python train.py --win_length=400 --width=192 --positions="learned" --optimizer="soap" --adamw_lr_other_params=0.0022
Rows from block 6 of a small sound classifier, named by matrix and row number. Rows with one number within an expert belong to one neuron, the router's apart. Each number is 500 + 25 x the weight over its row's rms, rounded and kept within 0 to 999. All counts start at 0. Numbers have three digits each.
Before each expert's rows are labels from the 100 clips, of 14976, where the router gives the expert most weight on average: "top examples" is what is common among them. Only what is clearly more common there than usual is listed. The data: acted Russian speech (Dusha).
# router: router (model.blocks.6.mlp.router.weight, 4x192, trained with AdamW), inputs 96-191
# up: expert up (model.blocks.6.mlp.up, 4x96x192), inputs 96-191
# down: expert down (model.blocks.6.mlp.down, 4x192x96, transposed), outputs 96-191

# expert 2
top examples: emotion: angry
router.2:504539494506482544502477434483484444542470502510540522494483494515498440535527513536507471507506467478488518510542469493514471510479507500537472535504506503468472532473510500466504473502492494473460496485512528478506498548507525486518524510523483512512494485466529455514509490515511527523
up.0:510510505518486481484540517519539457492545529492450521501541521506478491549527493526504469537464547492529513511552562493439499452532492524466516482492513527513496518501521474486499531500462497515487523477491494517496496476524476534499503496458473538519484475528534459505479514530550499526
down.0:511488523513483483531482518505494502496524519550544485515481477484523521483485543515482516525515478554424518491482500498532483482524509432503474499454547494517498434473540488491474520496569490507522478466508525508510485499508506499463474462500501464488500493456479479499509450480522504464
up.1:525499498520480461487501475490480464469466469496505480505522522517498499485491439512513493506479470515520524492495470498484528479538468550530463502501498508481511541514524517456504518510480530459516503527495489545486487498508513513530526438479490524502481547474487444530540539484495478478
down.1:473507521511490523557500498507511532519489546530513498510503463532504445499520510538445533549496530560453512544481487521476504480540541480433524476491501488497500461495468473530511511506496496502496520502475482478490569548516507515477493506513461439505510483519515508470507447470488487541
up.2:494446508456467539509484494452498523523503487498484534530513520483461466544533483483463509518499460483527463457482478527499529519496503526501444513529514467535494486452490507486497487520544488486501480541533480491486473514513525499444546463524506512509502486499520484515492487497571504511
down.2:482472479493478473514482516456509480497512527495479506495512496513567524511521495527500480507503511486515505491504474477425491529518478516505488485460481565460516489469529504555515544520470524467523511523557515508496503488509505514468446495500504491512496493450543487493512473474514508460

# expert 0
top examples: emotion: angry
router.0:524510488503499546487463449506459446528522510480525520472466491517480421538538509531510476500509480485493533502510475469509489510485510479542452504496523502468490528492488483457511466482520477512461472467495510483474487515490507474540482507563489502486501504503544473507494512479496508507
up.0:472527507468519502490483449492513478523494516484534478527488504463509471518458513488479516493516491461531473483473543501497503533536490453472508507495517499513506517466471428476513472496496530517459521532466486496465428521494516495506517509510445505515514458530531451498482515515518497468
down.0:483491476517498487508521521545520514508468476523481477466482500484508517504492486487523473491490496510482498512488491520486482523530504554539465484477526524444472542507526504504449514526493509512516505452531493506511517474496522534493499461515441486532541519486519516470486442500469467543
up.1:509498494530485486492484480469514556501491517553500477524511469476522524509506525527514496512505431539499503481529530511551464478518514492487470519486486509509508555526510507492543528478542492535520455504497459495511479476504538518507514464488493508494513534482499502515488527463568482513
down.1:482468472462491481508489485519485511517504530505488528503503513510519501462495483493510507476470476455526492466448517526489505489457512523486524463496517495456517525501485531468509506512491501482459508535491521534532515524518501531473530483526538469503525501481518483510490473494532518441
up.2:507450503470499510480489476510528504520504483500517507490507495497471555477522500462525483525526485510444507524516505514483535528491510496461504542553470488529505510547495471538471527514453472513461487505488496458462464515531524517505499529492558536493486478519481535507490490501461509453
down.2:497520498505517511494497465463489470449489478564482503510499498496489491515527508490483532509495504518561456533493501491483496486487507529509493507533447470514522571511444517507514522494547488488497563554485509532501534513528511507505508436517572475544502521464499473483491455472524475543

# expert 1
top examples: emotion: positive
router.1:476458493476525449496533529512543534471515502488478485523533499511503565444509464457503511508521533496501454472482503509515511504502492515482536490504481513506531497505477497540485531509489530514513499515499493507511511461506471506502470515472508487514495519494464528499502529519489466499
up.0:513531500485513508479541513468510491514521510520481514490475536510515482510520529530477451530479500541508492517490506511465458544496529489509493471501547469491487467468517500469557543500498504517511514540522511472496464468543512516522529516487568532489514535483495517497472475455515482463
down.0:501484490505497482500489501514488549487549491500524486464465480467506493497503510475476473506484482465439471487484458433503531528496507493513502506540475481511499440492507491493449479472465499504504526446469525533486502489496507545486492490475440468501483493517508505506504502527502507475
up.1:539479482466479562501533517499505456511511465473503471448476536496472532505480462478509519517464549476512479461511479487467520474533452492513528476488527517507507522500492526530492479523506518473455507480490499513465497450506510534495539504490504491495510500522499516479488520495521553495
down.1:488500502491536436512547465484527525509492485514503514533538485512460520500492488477501520544500547538517450482485507495477514511490525488487522539486477478528530511500475474439517529538456469493484506516507504472490517480472496523496508462507496558512494498484481492499527454504487474489
up.2:519507474503500522515513501523531545508503476442477508487486540465492477492528521484487512471491534477512505511460547484488473494506513447495562472504474466480488489558492515469529517524516491498530509486484472523458449521541507474494473513470502550494465502462520510504505467499519504539
down.2:493521519503507496509521484526479526522477519476510487493546472534512514540493484526558526471461479539514511490492455498499517516534496512481467518524493506508493511484513518548544490496494498478499516518485512518492524547461491495469522475498495483502494509531502439474507554509501508410

# expert 3
top examples: emotion: sad
router.3:475487478565508518471518521483488532490476487491470489491546544461497486510467478498509498483475488501482557491478484510519534495501514531470533495492501475476489512521521526516563521527516468530496503497510499516519503521491502461518538438491565505458530501512514533496488474526489492458
up.0:492519489482494477484484467475520461476489479523489491507482539508556485536477489487507502517478538502526492528503497465487538497522532440521483496469486513503502434522464511455491499478513493538511508493530498492499515549504504515507497555484489486515479487557454498531522451496521507541
down.0:515470486477520492515511489519470491529494497470559489482520475494496522487477471534427521512478497511492492485522495470473492499477485470444490503500518526499472521488520418499500525537465535522457502503570525504527520526520518475456475456533491483500494536503487491510522476523490489532
up.1:515490510478508509527526453463531482520525428498547510511542528499501489463537519493494509530522469474516530508544515494508501456515480517459473493487554509491491525494495499487541520474508508483527489502458518491545513512488472467458521438524527493519492517498468493513507513496546505488
down.1:478476485500485523500474505455482521547487529506498479525518489487508467492538518523521506435537535515517501518447489502491506489502474478509480526497498501509501522472477519438521495471504495482490486558493445516512480509505496503463500495541508554472574487484517463519526492537474490480
up.2:522502534520490456463476497527472491500488476513574481486523503515552580485525440487507469536499545467520496467527498501500490492505514485505449529497473528524551545541487482469504491491452513521490476472496499499523497497499482514524561493506509430513493478510477521474472537523489494536
down.2:484484526494509496527528520520484515523496529558550470527500563529517527470475496551463550483468497495524475537501485558502489501522488495493499503495507510508512482474516487452497464480564520509504523496523519508522492463507488479476442548483514496473509508477521477513485435521523498468