Weights of a small sound classifier: 26041 training examples.
Rows from block 9 of a small sound classifier, named by matrix and row number. Rows with one number belong to one neuron. Each number is 200 + 30 x the weight over its row's rms, rounded and kept within 0 to 999. All counts start at 0.
After each neuron's rows are labels from the 100 clips, of 14976, where the neuron reaches its highest value: "loudest" is the band of the loudest frequency at the time of the peak. Only what is clearly more common there than usual is listed. The data: acted Russian speech (Dusha).
# fc1: first MLP up (model.blocks.9.ff1.fc1.weight, 1152x192), inputs 0-95
# fc2: first MLP down (model.blocks.9.ff1.fc2.weight, 192x1152, transposed), outputs 0-95

fc1.712,146,201,205,176,172,210,188,175,238,204,175,212,317,220,226,191,182,173,190,191,196,201,185,131,210,222,152,205,255,221,215,193,170,194,215,205,190,170,187,180,183,163,176,215,157,210,203,179,194,204,235,143,231,183,187,212,219,214,215,167,199,193,266,212,226,213,177,196,200,214,147,223,236,241,208,209,271,200,222,198,254,161,195,212,207,208,161,226,198,201,201,162,218,188,191,257
fc2.712,232,179,209,232,208,183,204,217,201,248,228,182,74,194,181,183,213,249,183,210,214,221,238,268,187,195,286,206,155,199,202,188,187,179,151,205,231,196,183,207,245,197,178,170,234,182,167,206,198,184,161,208,193,254,200,182,185,181,188,197,200,190,153,220,171,182,238,254,187,204,258,177,190,169,184,192,104,198,210,212,192,200,204,198,225,208,268,203,195,210,161,266,184,219,182,201
loudest: 500 to 1000 Hz

fc1.136,225,168,256,171,229,149,253,234,229,190,163,159,198,194,176,225,177,222,105,221,217,174,161,234,207,224,168,206,293,249,194,200,215,166,184,158,217,187,175,246,187,197,218,169,168,174,180,202,238,221,173,205,185,213,196,133,195,186,186,196,247,234,165,213,218,200,233,229,222,249,182,223,163,113,195,203,189,188,130,182,284,257,198,194,204,222,197,165,281,180,214,192,229,224,237,236
fc2.136,182,216,193,225,161,236,169,168,173,187,227,203,233,214,252,178,185,162,284,230,188,213,209,149,199,173,190,171,178,175,212,189,173,176,238,211,203,174,187,204,233,190,159,166,246,202,234,152,180,220,193,192,131,207,274,230,213,234,203,188,181,223,236,177,218,193,235,225,218,172,245,180,203,240,137,219,222,183,250,229,124,136,202,197,241,197,186,203,174,214,163,191,212,182,176,170
loudest: 250 to 500 Hz

fc1.767,211,193,225,205,214,183,151,228,220,155,172,250,281,189,223,207,188,117,115,238,204,218,217,176,204,193,191,183,290,264,208,218,230,227,206,207,231,209,188,185,203,265,193,195,208,228,217,147,199,194,209,158,219,162,210,173,251,210,207,187,250,170,225,233,179,174,188,226,207,183,184,231,201,187,192,190,213,180,256,211,199,193,212,232,161,171,251,162,162,165,211,252,147,209,250,249
fc2.767,177,185,206,217,163,209,224,238,229,258,227,184,104,191,232,196,206,251,234,170,146,193,264,187,204,203,244,260,122,131,233,185,174,242,220,153,166,202,208,223,216,198,224,149,220,184,190,228,184,218,168,224,240,246,234,231,235,175,177,183,169,221,172,181,216,223,205,180,216,182,197,212,200,241,205,214,123,152,218,221,164,189,213,173,173,247,164,210,199,268,239,238,233,208,178,227
loudest: 250 to 500 Hz

fc1.19,191,187,214,178,181,191,161,207,197,203,232,207,250,215,219,194,199,219,191,229,198,199,155,225,193,194,163,199,178,215,216,179,188,191,187,202,217,204,159,248,243,206,214,174,174,206,208,140,212,193,246,192,202,193,173,177,193,180,201,203,209,182,157,178,191,117,203,184,169,175,140,210,223,146,183,202,184,192,219,212,153,186,181,194,228,182,195,219,308,205,210,175,221,312,220,286
fc2.19,189,234,199,185,216,253,211,181,202,229,148,215,142,187,159,212,198,187,183,240,195,225,183,204,231,229,192,211,250,198,187,196,164,169,208,243,197,159,184,198,172,178,210,185,220,210,214,259,202,238,159,198,206,225,266,204,184,193,181,219,249,226,222,215,196,235,163,222,258,254,210,182,153,244,227,139,248,173,198,214,249,181,191,224,175,240,204,252,132,186,162,233,214,104,153,220
loudest: 4000 to 8000 Hz

fc1.192,218,216,173,152,213,218,157,182,225,199,149,212,201,225,219,187,221,117,272,174,249,221,184,134,178,174,212,299,267,191,216,215,196,251,227,211,176,193,164,197,215,226,190,177,200,182,214,209,232,228,217,185,243,209,246,267,172,196,240,186,190,189,226,234,207,236,158,178,203,137,218,256,218,253,186,216,207,212,200,186,223,175,170,234,223,226,243,148,198,251,215,245,200,193,218,238
fc2.192,183,194,230,261,185,200,235,218,200,206,250,221,183,163,186,164,201,271,123,230,155,205,210,324,225,187,208,141,138,214,229,188,209,179,183,189,235,158,206,207,224,224,204,200,219,211,164,224,176,220,211,205,196,159,216,170,240,184,196,204,197,249,158,204,196,201,200,194,174,259,175,227,209,168,188,211,197,183,220,254,184,219,243,193,168,188,157,257,241,188,225,204,183,188,196,187
loudest: 250 to 500 Hz

fc1.354,178,182,211,196,183,214,175,187,209,193,185,243,169,258,168,192,185,102,263,209,278,204,245,177,164,210,228,111,248,180,209,180,172,164,226,184,203,188,212,252,237,253,202,219,201,181,229,164,205,168,207,182,209,244,172,220,183,166,230,161,209,178,189,201,186,161,225,197,164,233,172,232,167,235,239,221,225,164,174,236,213,126,236,194,227,209,176,266,163,184,195,144,198,200,202,201
fc2.354,162,189,222,182,196,204,214,227,164,215,221,208,242,193,221,217,209,338,121,205,168,161,152,174,216,185,179,290,167,201,200,182,213,221,173,250,159,216,210,162,158,178,167,205,170,229,208,227,189,154,162,167,199,168,242,184,209,162,169,207,177,208,186,186,205,180,185,218,239,188,204,192,195,159,170,200,235,231,211,184,154,206,169,192,219,143,185,178,222,213,127,192,209,198,190,219
loudest: 500 to 1000 Hz

fc1.37,178,191,211,177,203,174,141,205,237,172,189,173,297,174,181,233,220,271,198,189,160,204,233,203,236,196,215,192,164,247,209,264,234,161,218,195,172,219,229,182,147,206,201,166,186,185,208,215,235,208,241,182,264,161,243,201,200,205,231,192,190,242,160,271,198,228,227,174,167,155,167,165,218,252,182,168,199,220,248,186,219,183,178,194,144,221,186,167,180,190,185,226,170,156,273,190
fc2.37,257,176,202,232,182,209,238,191,207,200,232,211,84,250,220,183,196,138,196,236,222,201,193,206,174,187,181,198,222,144,207,164,131,231,188,237,221,191,250,187,200,230,182,196,224,235,193,211,213,226,168,236,198,194,171,190,173,185,165,229,199,195,224,164,201,203,177,194,207,206,229,263,211,164,198,222,155,127,187,224,178,216,206,166,217,184,284,226,205,182,208,231,206,204,158,204
loudest: 500 to 1000 Hz

fc1.377,220,180,185,166,194,205,166,252,191,169,161,195,149,160,192,203,186,184,241,240,226,203,225,260,210,187,205,184,165,264,169,150,187,200,148,207,228,202,168,199,207,197,202,186,204,184,203,248,177,170,245,201,225,189,220,238,227,199,223,181,215,203,235,189,222,214,157,197,227,241,146,160,165,248,208,202,202,195,155,204,188,223,190,192,197,244,161,155,194,224,214,182,179,221,243,200
fc2.377,164,219,203,187,228,191,223,134,188,213,212,175,167,247,161,192,196,175,225,231,172,210,254,257,193,199,164,192,160,232,245,182,183,191,203,197,223,174,162,186,199,167,223,189,205,194,131,218,199,206,179,173,166,143,235,164,180,193,201,189,228,248,176,243,221,169,231,180,204,166,193,164,208,175,215,197,175,169,196,222,228,167,140,225,220,149,187,199,229,202,187,160,213,212,162,226
loudest: 500 to 1000 Hz; 250 to 500 Hz

fc1.68,164,211,221,195,185,145,169,220,197,176,220,193,148,163,169,174,208,235,235,230,257,224,200,219,183,194,193,204,167,229,216,164,240,202,201,195,250,187,201,198,172,205,203,194,264,175,194,191,158,191,229,222,200,229,196,261,211,200,136,203,234,221,247,177,193,200,166,188,220,205,193,143,174,170,178,211,183,208,198,243,215,196,201,170,194,227,133,176,179,194,214,186,257,170,197,166
fc2.68,182,216,212,151,221,223,194,160,174,181,229,202,183,257,207,247,183,171,190,189,176,194,233,246,175,250,208,177,158,227,194,121,158,203,198,184,225,207,201,186,180,202,218,200,171,170,176,212,212,166,149,170,186,162,219,199,203,166,186,203,222,225,173,230,202,182,225,181,187,201,189,205,252,212,211,164,186,235,146,267,147,178,161,206,240,183,211,169,272,252,178,160,206,213,178,248
loudest: 500 to 1000 Hz; 250 to 500 Hz

fc1.582,177,218,215,205,195,200,220,215,110,233,249,201,200,212,244,229,166,234,177,220,180,145,257,157,223,225,224,182,216,146,210,163,207,145,275,203,173,156,241,199,189,186,233,222,195,175,196,188,181,208,213,239,210,243,200,211,195,233,168,156,233,189,162,202,174,221,193,170,158,252,164,185,201,165,212,212,172,166,202,223,204,193,210,162,209,171,215,213,232,220,189,202,221,251,176,185
fc2.582,217,222,206,168,210,214,202,166,267,199,151,227,218,195,180,180,200,191,213,208,243,230,113,216,197,153,191,246,198,252,173,252,175,233,178,213,271,226,185,194,140,202,174,187,219,213,234,175,198,199,234,203,215,167,181,192,223,228,215,201,198,187,259,163,211,190,196,211,242,191,213,204,204,212,197,201,234,229,207,213,191,203,221,243,197,214,210,207,187,192,210,168,223,159,191,251
loudest: 4000 to 8000 Hz