A small sound classifier, trained from scratch.
Model: 10.9M parameters, mfcc input, norm layernorm, moe expert_choice.
Training: soap at rate 0.0031, 4500 steps.
Data: trained on acted Russian speech (Dusha), 26041 training examples.
Rows from block 4 of a small sound classifier, named by matrix and row number. Rows with one number within an expert belong to one neuron, the router's apart. Each number is 50 + 10 x the weight over its row's rms, rounded and kept within 0 to 99. All counts start at 0. After the name is the row's rms in percent of the matrix's.
Before each expert's rows are labels from the 100 clips, of 14976, where the router gives the expert most weight on average: "strongest on" is what is common among them. Only what is clearly more common there than usual is listed. The data: acted Russian speech (Dusha). In brackets: how many of the 100.
# router: router (model.blocks.4.mlp.router.weight, 4x192, trained with AdamW), inputs 96-191
# up: expert up (model.blocks.4.mlp.up, 4x96x192), inputs 96-191
# down: expert down (model.blocks.4.mlp.down, 4x192x96, transposed), outputs 96-191

# expert 0
strongest on: emotion: positive (50)
router.0 105:48 41 51 42 55 68 44 50 59 62 57 49 39 62 44 43 59 55 46 48 48 61 41 48 60 56 44 45 21 36 38 41 61 53 59 33 27 19 44 65 52 49 47 50 69 52 50 60 40 47 57 52 40 35 34 46 56 39 56 46 55 61 52 59 71 50 38 51 48 47 49 45 61 49 44 35 61 44 49 81 42 39 48 51 44 58 63 49 43 30 27 65 72 34 45 56
up.0 103:51 50 54 55 40 42 53 40 30 55 40 54 53 48 51 50 63 42 60 60 57 58 32 39 49 47 66 52 47 68 53 42 61 27 63 47 46 61 54 51 59 35 53 54 56 49 48 51 67 48 66 40 36 50 56 51 39 41 31 37 45 44 42 33 46 52 59 59 27 42 65 40 73 43 48 50 64 44 42 53 71 60 80 51 58 70 62 62 50 46 31 50 46 59 53 55
down.0 095:41 45 62 48 54 46 52 69 54 54 42 40 65 51 49 41 47 46 70 36 34 47 54 53 68 52 61 47 73 54 40 40 65 35 34 69 63 56 53 50 26 50 42 46 42 41 42 63 45 50 37 67 61 46 52 51 58 50 52 49 41 42 55 52 53 46 51 58 38 36 72 42 44 59 56 64 36 51 48 55 46 51 62 61 51 63 34 60 23 64 54 63 55 46 42 38
up.1 092:53 41 43 58 38 46 37 57 74 49 54 51 53 54 54 56 51 49 29 54 70 57 45 57 34 45 52 41 50 42 48 66 35 51 41 67 78 37 34 52 58 42 54 41 48 59 52 46 53 53 36 48 42 55 50 33 58 45 64 50 40 53 50 49 28 39 52 60 36 39 33 40 59 41 56 55 50 44 59 43 36 38 68 27 38 46 47 58 42 46 54 54 39 66 47 46
down.1 091:58 44 36 46 49 51 65 48 63 61 46 60 49 43 53 52 51 45 68 45 56 39 47 54 53 43 34 55 61 66 55 49 35 56 55 39 28 56 41 39 30 57 50 46 60 53 35 44 61 51 38 38 68 55 50 58 41 66 55 42 51 42 40 36 47 56 61 47 45 51 58 26 49 36 45 35 38 53 53 44 60 51 41 51 47 60 41 40 46 53 37 49 61 48 58 73
up.2 115:51 32 53 34 47 40 45 33 35 48 48 58 48 48 30 70 54 47 45 57 45 55 49 57 60 60 43 51 55 82 52 50 45 44 38 39 44 49 47 33 52 62 40 51 55 47 50 67 63 57 55 51 43 32 64 59 54 43 62 40 42 49 60 48 63 58 57 35 67 66 61 52 38 45 54 54 59 70 52 40 59 57 61 42 50 58 47 54 41 62 50 47 39 45 51 47
down.2 110:38 56 66 52 41 45 36 52 52 63 56 46 48 44 49 41 49 35 58 52 40 36 37 49 60 55 39 44 43 53 40 42 65 59 32 48 67 50 34 32 60 53 44 46 48 46 55 47 57 61 60 56 49 46 25 57 53 53 26 46 40 53 45 62 55 60 51 41 47 47 45 57 56 53 50 57 75 32 38 39 54 37 76 63 52 41 62 56 53 53 45 63 41 47 39 50

# expert 2
strongest on: emotion: angry (100)
router.2 104:63 54 49 40 40 65 65 37 35 36 45 26 62 58 56 53 62 54 46 45 52 53 36 46 64 57 75 55 50 47 43 44 46 61 61 55 38 48 50 57 52 44 54 47 53 38 73 33 42 49 60 50 40 53 43 43 54 48 43 56 45 50 49 46 62 40 29 36 48 40 42 44 39 65 52 47 51 44 65 58 69 50 57 42 43 39 65 50 28 33 66 45 47 44 38 51
up.0 101:65 49 59 38 46 35 51 58 64 52 42 43 54 49 68 49 40 53 53 48 41 67 50 56 51 41 38 42 30 49 65 48 53 55 53 65 60 45 63 49 47 68 35 53 52 37 49 53 50 56 30 46 55 47 53 55 54 74 35 68 55 50 51 53 41 63 50 45 40 50 53 44 61 64 58 46 53 49 35 38 45 36 51 59 45 53 85 42 60 41 26 42 57 48 57 49
down.0 104:53 55 45 55 46 49 64 50 58 54 59 50 52 33 38 38 54 54 34 41 43 54 58 52 42 41 45 61 46 47 31 46 52 46 63 46 45 49 45 45 48 52 46 43 51 40 43 45 43 48 46 46 48 54 40 43 36 50 70 63 58 48 30 65 39 42 58 56 46 51 26 67 51 62 46 58 53 53 46 53 54 50 71 53 63 51 45 57 45 49 57 79 42 48 51 32
up.1 047:62 45 64 46 46 38 61 61 35 53 40 35 37 42 43 53 59 25 58 52 60 51 61 58 46 48 56 61 47 39 41 61 42 54 31 60 51 36 49 59 53 53 45 54 39 60 49 50 55 63 36 44 60 54 42 51 66 71 29 41 64 59 43 47 54 50 45 62 52 45 44 45 34 33 58 52 51 43 45 28 50 34 52 51 47 47 40 38 61 50 17 40 53 63 58 43
down.1 047:48 44 49 50 60 34 54 49 45 45 51 23 46 46 62 38 44 71 51 41 35 55 48 36 44 51 56 63 67 49 43 59 48 49 70 70 29 53 66 63 50 47 48 48 49 39 65 55 60 50 58 34 49 50 80 34 45 42 57 50 49 56 39 53 39 46 37 60 64 36 50 54 50 63 62 54 54 49 70 57 44 55 66 47 58 48 54 38 52 47 65 42 53 33 45 55
up.2 052:47 40 53 58 47 37 54 56 30 62 45 38 56 45 65 76 31 51 52 52 48 47 58 45 43 55 45 52 59 36 63 36 54 59 41 60 57 52 53 50 71 47 46 50 52 43 40 56 45 69 71 50 52 50 62 49 53 50 47 34 60 54 40 50 53 47 44 39 53 47 47 50 30 42 59 46 47 42 57 41 32 53 44 51 50 47 34 58 47 49 54 25 43 47 50 40
down.2 053:51 45 46 57 62 43 67 63 54 66 46 45 57 60 44 43 68 48 55 51 43 46 54 41 41 43 52 47 68 58 38 63 61 41 64 63 33 73 60 38 32 56 56 53 54 30 44 48 60 52 45 60 63 44 52 57 61 57 48 46 53 33 63 57 24 53 52 64 40 52 55 48 35 68 47 60 48 48 49 30 72 40 50 46 63 44 53 59 51 37 56 39 50 43 53 66

# expert 1
strongest on: emotion: sad (100)
router.1 089:46 64 53 72 51 40 46 59 47 41 38 64 51 48 56 61 59 58 53 61 62 38 57 55 38 53 54 54 76 55 64 54 51 45 40 59 63 77 56 44 48 41 76 33 45 58 58 45 44 44 43 43 55 64 65 60 48 66 50 50 48 37 49 48 35 48 54 56 52 46 63 52 48 67 56 56 38 60 53 13 41 55 50 37 62 41 41 50 61 67 62 26 51 63 49 53
up.0 080:50 44 46 52 61 61 60 41 58 45 46 41 54 55 60 53 50 42 40 45 48 54 46 45 61 63 35 25 41 54 56 59 47 64 57 74 49 46 44 68 70 43 47 42 52 58 46 45 42 35 67 34 52 52 49 46 69 52 58 71 72 67 42 55 39 47 44 46 49 42 57 35 37 54 48 28 61 44 30 36 36 49 37 44 46 41 52 57 47 47 41 56 43 64 45 29
down.0 095:56 40 46 56 55 50 33 51 47 35 44 55 57 45 59 59 75 46 42 51 49 47 54 44 43 46 52 54 67 40 63 63 51 39 43 46 31 37 53 49 52 31 53 35 50 52 55 67 60 43 44 52 53 58 64 50 45 47 38 43 60 42 53 56 81 50 54 57 47 43 29 47 66 55 51 53 50 52 66 75 67 42 68 50 59 58 57 59 54 49 55 55 44 44 49 32
up.1 137:42 65 37 58 50 62 39 62 60 53 47 57 58 60 57 33 64 50 39 51 45 50 39 52 34 48 39 64 66 57 60 44 35 47 44 43 54 63 41 52 43 43 49 52 67 59 61 74 43 48 42 44 62 55 31 45 32 51 54 46 69 52 40 57 56 53 53 58 61 46 61 46 43 51 55 52 50 65 42 34 46 48 76 39 44 35 53 65 55 59 40 27 63 60 53 44
down.1 130:52 63 52 41 52 52 36 44 59 59 53 42 52 58 51 61 68 48 51 49 56 37 61 63 42 47 45 49 52 64 30 61 31 43 30 41 56 46 53 25 42 43 50 42 55 49 65 31 50 52 55 51 39 48 50 46 66 59 36 58 49 45 41 44 61 55 57 42 47 52 51 37 38 51 66 51 58 53 70 26 36 52 44 59 62 52 49 42 68 48 49 50 47 40 59 49
up.2 117:51 49 36 46 59 46 63 37 58 39 57 50 41 36 50 37 23 66 46 54 58 41 51 50 39 54 58 42 49 74 48 46 43 55 43 57 57 32 58 73 44 53 55 53 33 54 37 41 54 57 39 55 52 63 46 53 50 56 66 41 63 47 59 58 42 53 52 54 58 59 59 37 47 50 46 64 59 62 52 57 43 60 69 42 41 43 49 54 48 75 65 59 39 50 55 66
down.2 110:50 52 64 54 54 74 38 54 42 57 59 65 43 59 45 26 39 41 59 45 46 52 50 41 59 57 45 65 66 38 48 38 66 32 61 49 47 50 50 38 51 49 42 53 46 70 68 56 46 62 42 59 46 39 60 49 50 54 54 42 40 57 58 56 49 39 41 35 61 47 53 36 51 34 44 53 62 59 25 60 45 42 41 41 56 63 40 49 60 56 55 63 68 57 54 47

# expert 3
strongest on: emotion: sad (99)
router.3 101:52 52 50 64 51 37 57 49 46 43 50 54 56 44 64 55 29 51 59 54 43 53 55 52 34 41 53 57 84 69 62 52 39 40 35 64 70 71 46 32 59 56 48 44 37 49 49 49 62 60 42 58 59 66 65 55 34 64 53 62 38 49 51 40 28 53 68 57 53 61 52 53 51 46 60 50 39 58 44 25 44 62 47 51 56 56 28 40 56 76 65 35 32 60 55 40
up.0 123:55 45 51 50 50 56 49 45 58 55 41 42 46 65 42 63 65 57 63 43 44 49 35 55 44 43 37 48 54 33 48 60 59 69 45 46 57 39 43 70 49 57 55 62 50 50 37 47 59 42 67 51 62 43 51 34 47 51 60 52 39 36 44 50 44 48 71 51 49 43 46 44 32 65 46 41 56 42 52 38 55 47 58 46 42 45 33 51 38 48 40 55 58 63 69 56
down.0 116:39 49 51 58 44 38 49 53 50 57 40 55 55 40 38 42 51 59 59 51 59 42 57 45 57 47 60 43 43 44 47 50 51 63 41 59 68 63 28 58 65 43 62 58 42 39 54 51 59 37 43 59 50 53 43 47 50 42 41 62 60 42 42 55 60 44 48 37 48 68 31 75 37 55 57 71 56 60 54 49 34 64 34 50 58 49 59 53 47 42 53 49 52 50 49 53
up.1 082:46 42 61 44 32 34 61 57 68 66 52 56 54 51 48 63 55 46 43 40 54 54 26 58 48 38 54 47 40 34 44 72 52 31 36 44 48 47 49 53 49 51 54 53 48 59 34 48 49 56 65 60 51 39 55 28 57 26 64 42 49 53 45 36 51 54 60 56 42 51 52 43 48 59 39 51 50 39 37 58 67 60 60 61 57 53 62 63 40 31 39 47 52 45 52 47
down.1 088:59 49 40 46 48 56 53 46 36 51 47 26 56 51 42 52 54 56 59 38 66 43 60 50 56 53 48 56 57 42 62 44 67 40 60 63 58 50 36 46 39 57 36 52 62 33 68 39 47 43 39 36 45 46 53 62 48 52 45 57 28 63 34 61 39 59 44 34 37 27 31 34 61 60 59 47 41 60 48 59 32 63 39 43 41 33 58 26 51 58 47 34 43 47 40 40
up.2 113:52 58 44 52 54 31 68 50 50 47 39 45 43 48 42 35 38 50 50 48 53 40 43 55 36 58 58 60 35 28 48 55 58 64 50 52 53 59 51 54 58 57 35 42 56 40 49 49 48 49 63 38 55 49 55 55 95 58 54 44 47 56 38 49 41 53 55 51 66 44 48 55 66 48 35 52 39 57 57 56 46 47 39 52 49 52 54 30 43 51 53 50 28 55 50 36
down.2 110:56 42 37 41 51 55 60 45 32 57 56 64 41 49 60 52 57 40 46 39 51 58 53 59 59 39 62 58 49 63 53 32 69 48 67 48 33 56 59 64 41 50 59 37 43 37 44 47 54 50 40 69 49 53 53 49 30 43 47 57 50 40 51 26 58 35 40 26 53 42 66 33 36 49 48 61 47 44 36 32 60 56 72 48 46 56 50 71 49 55 53 56 48 57 48 46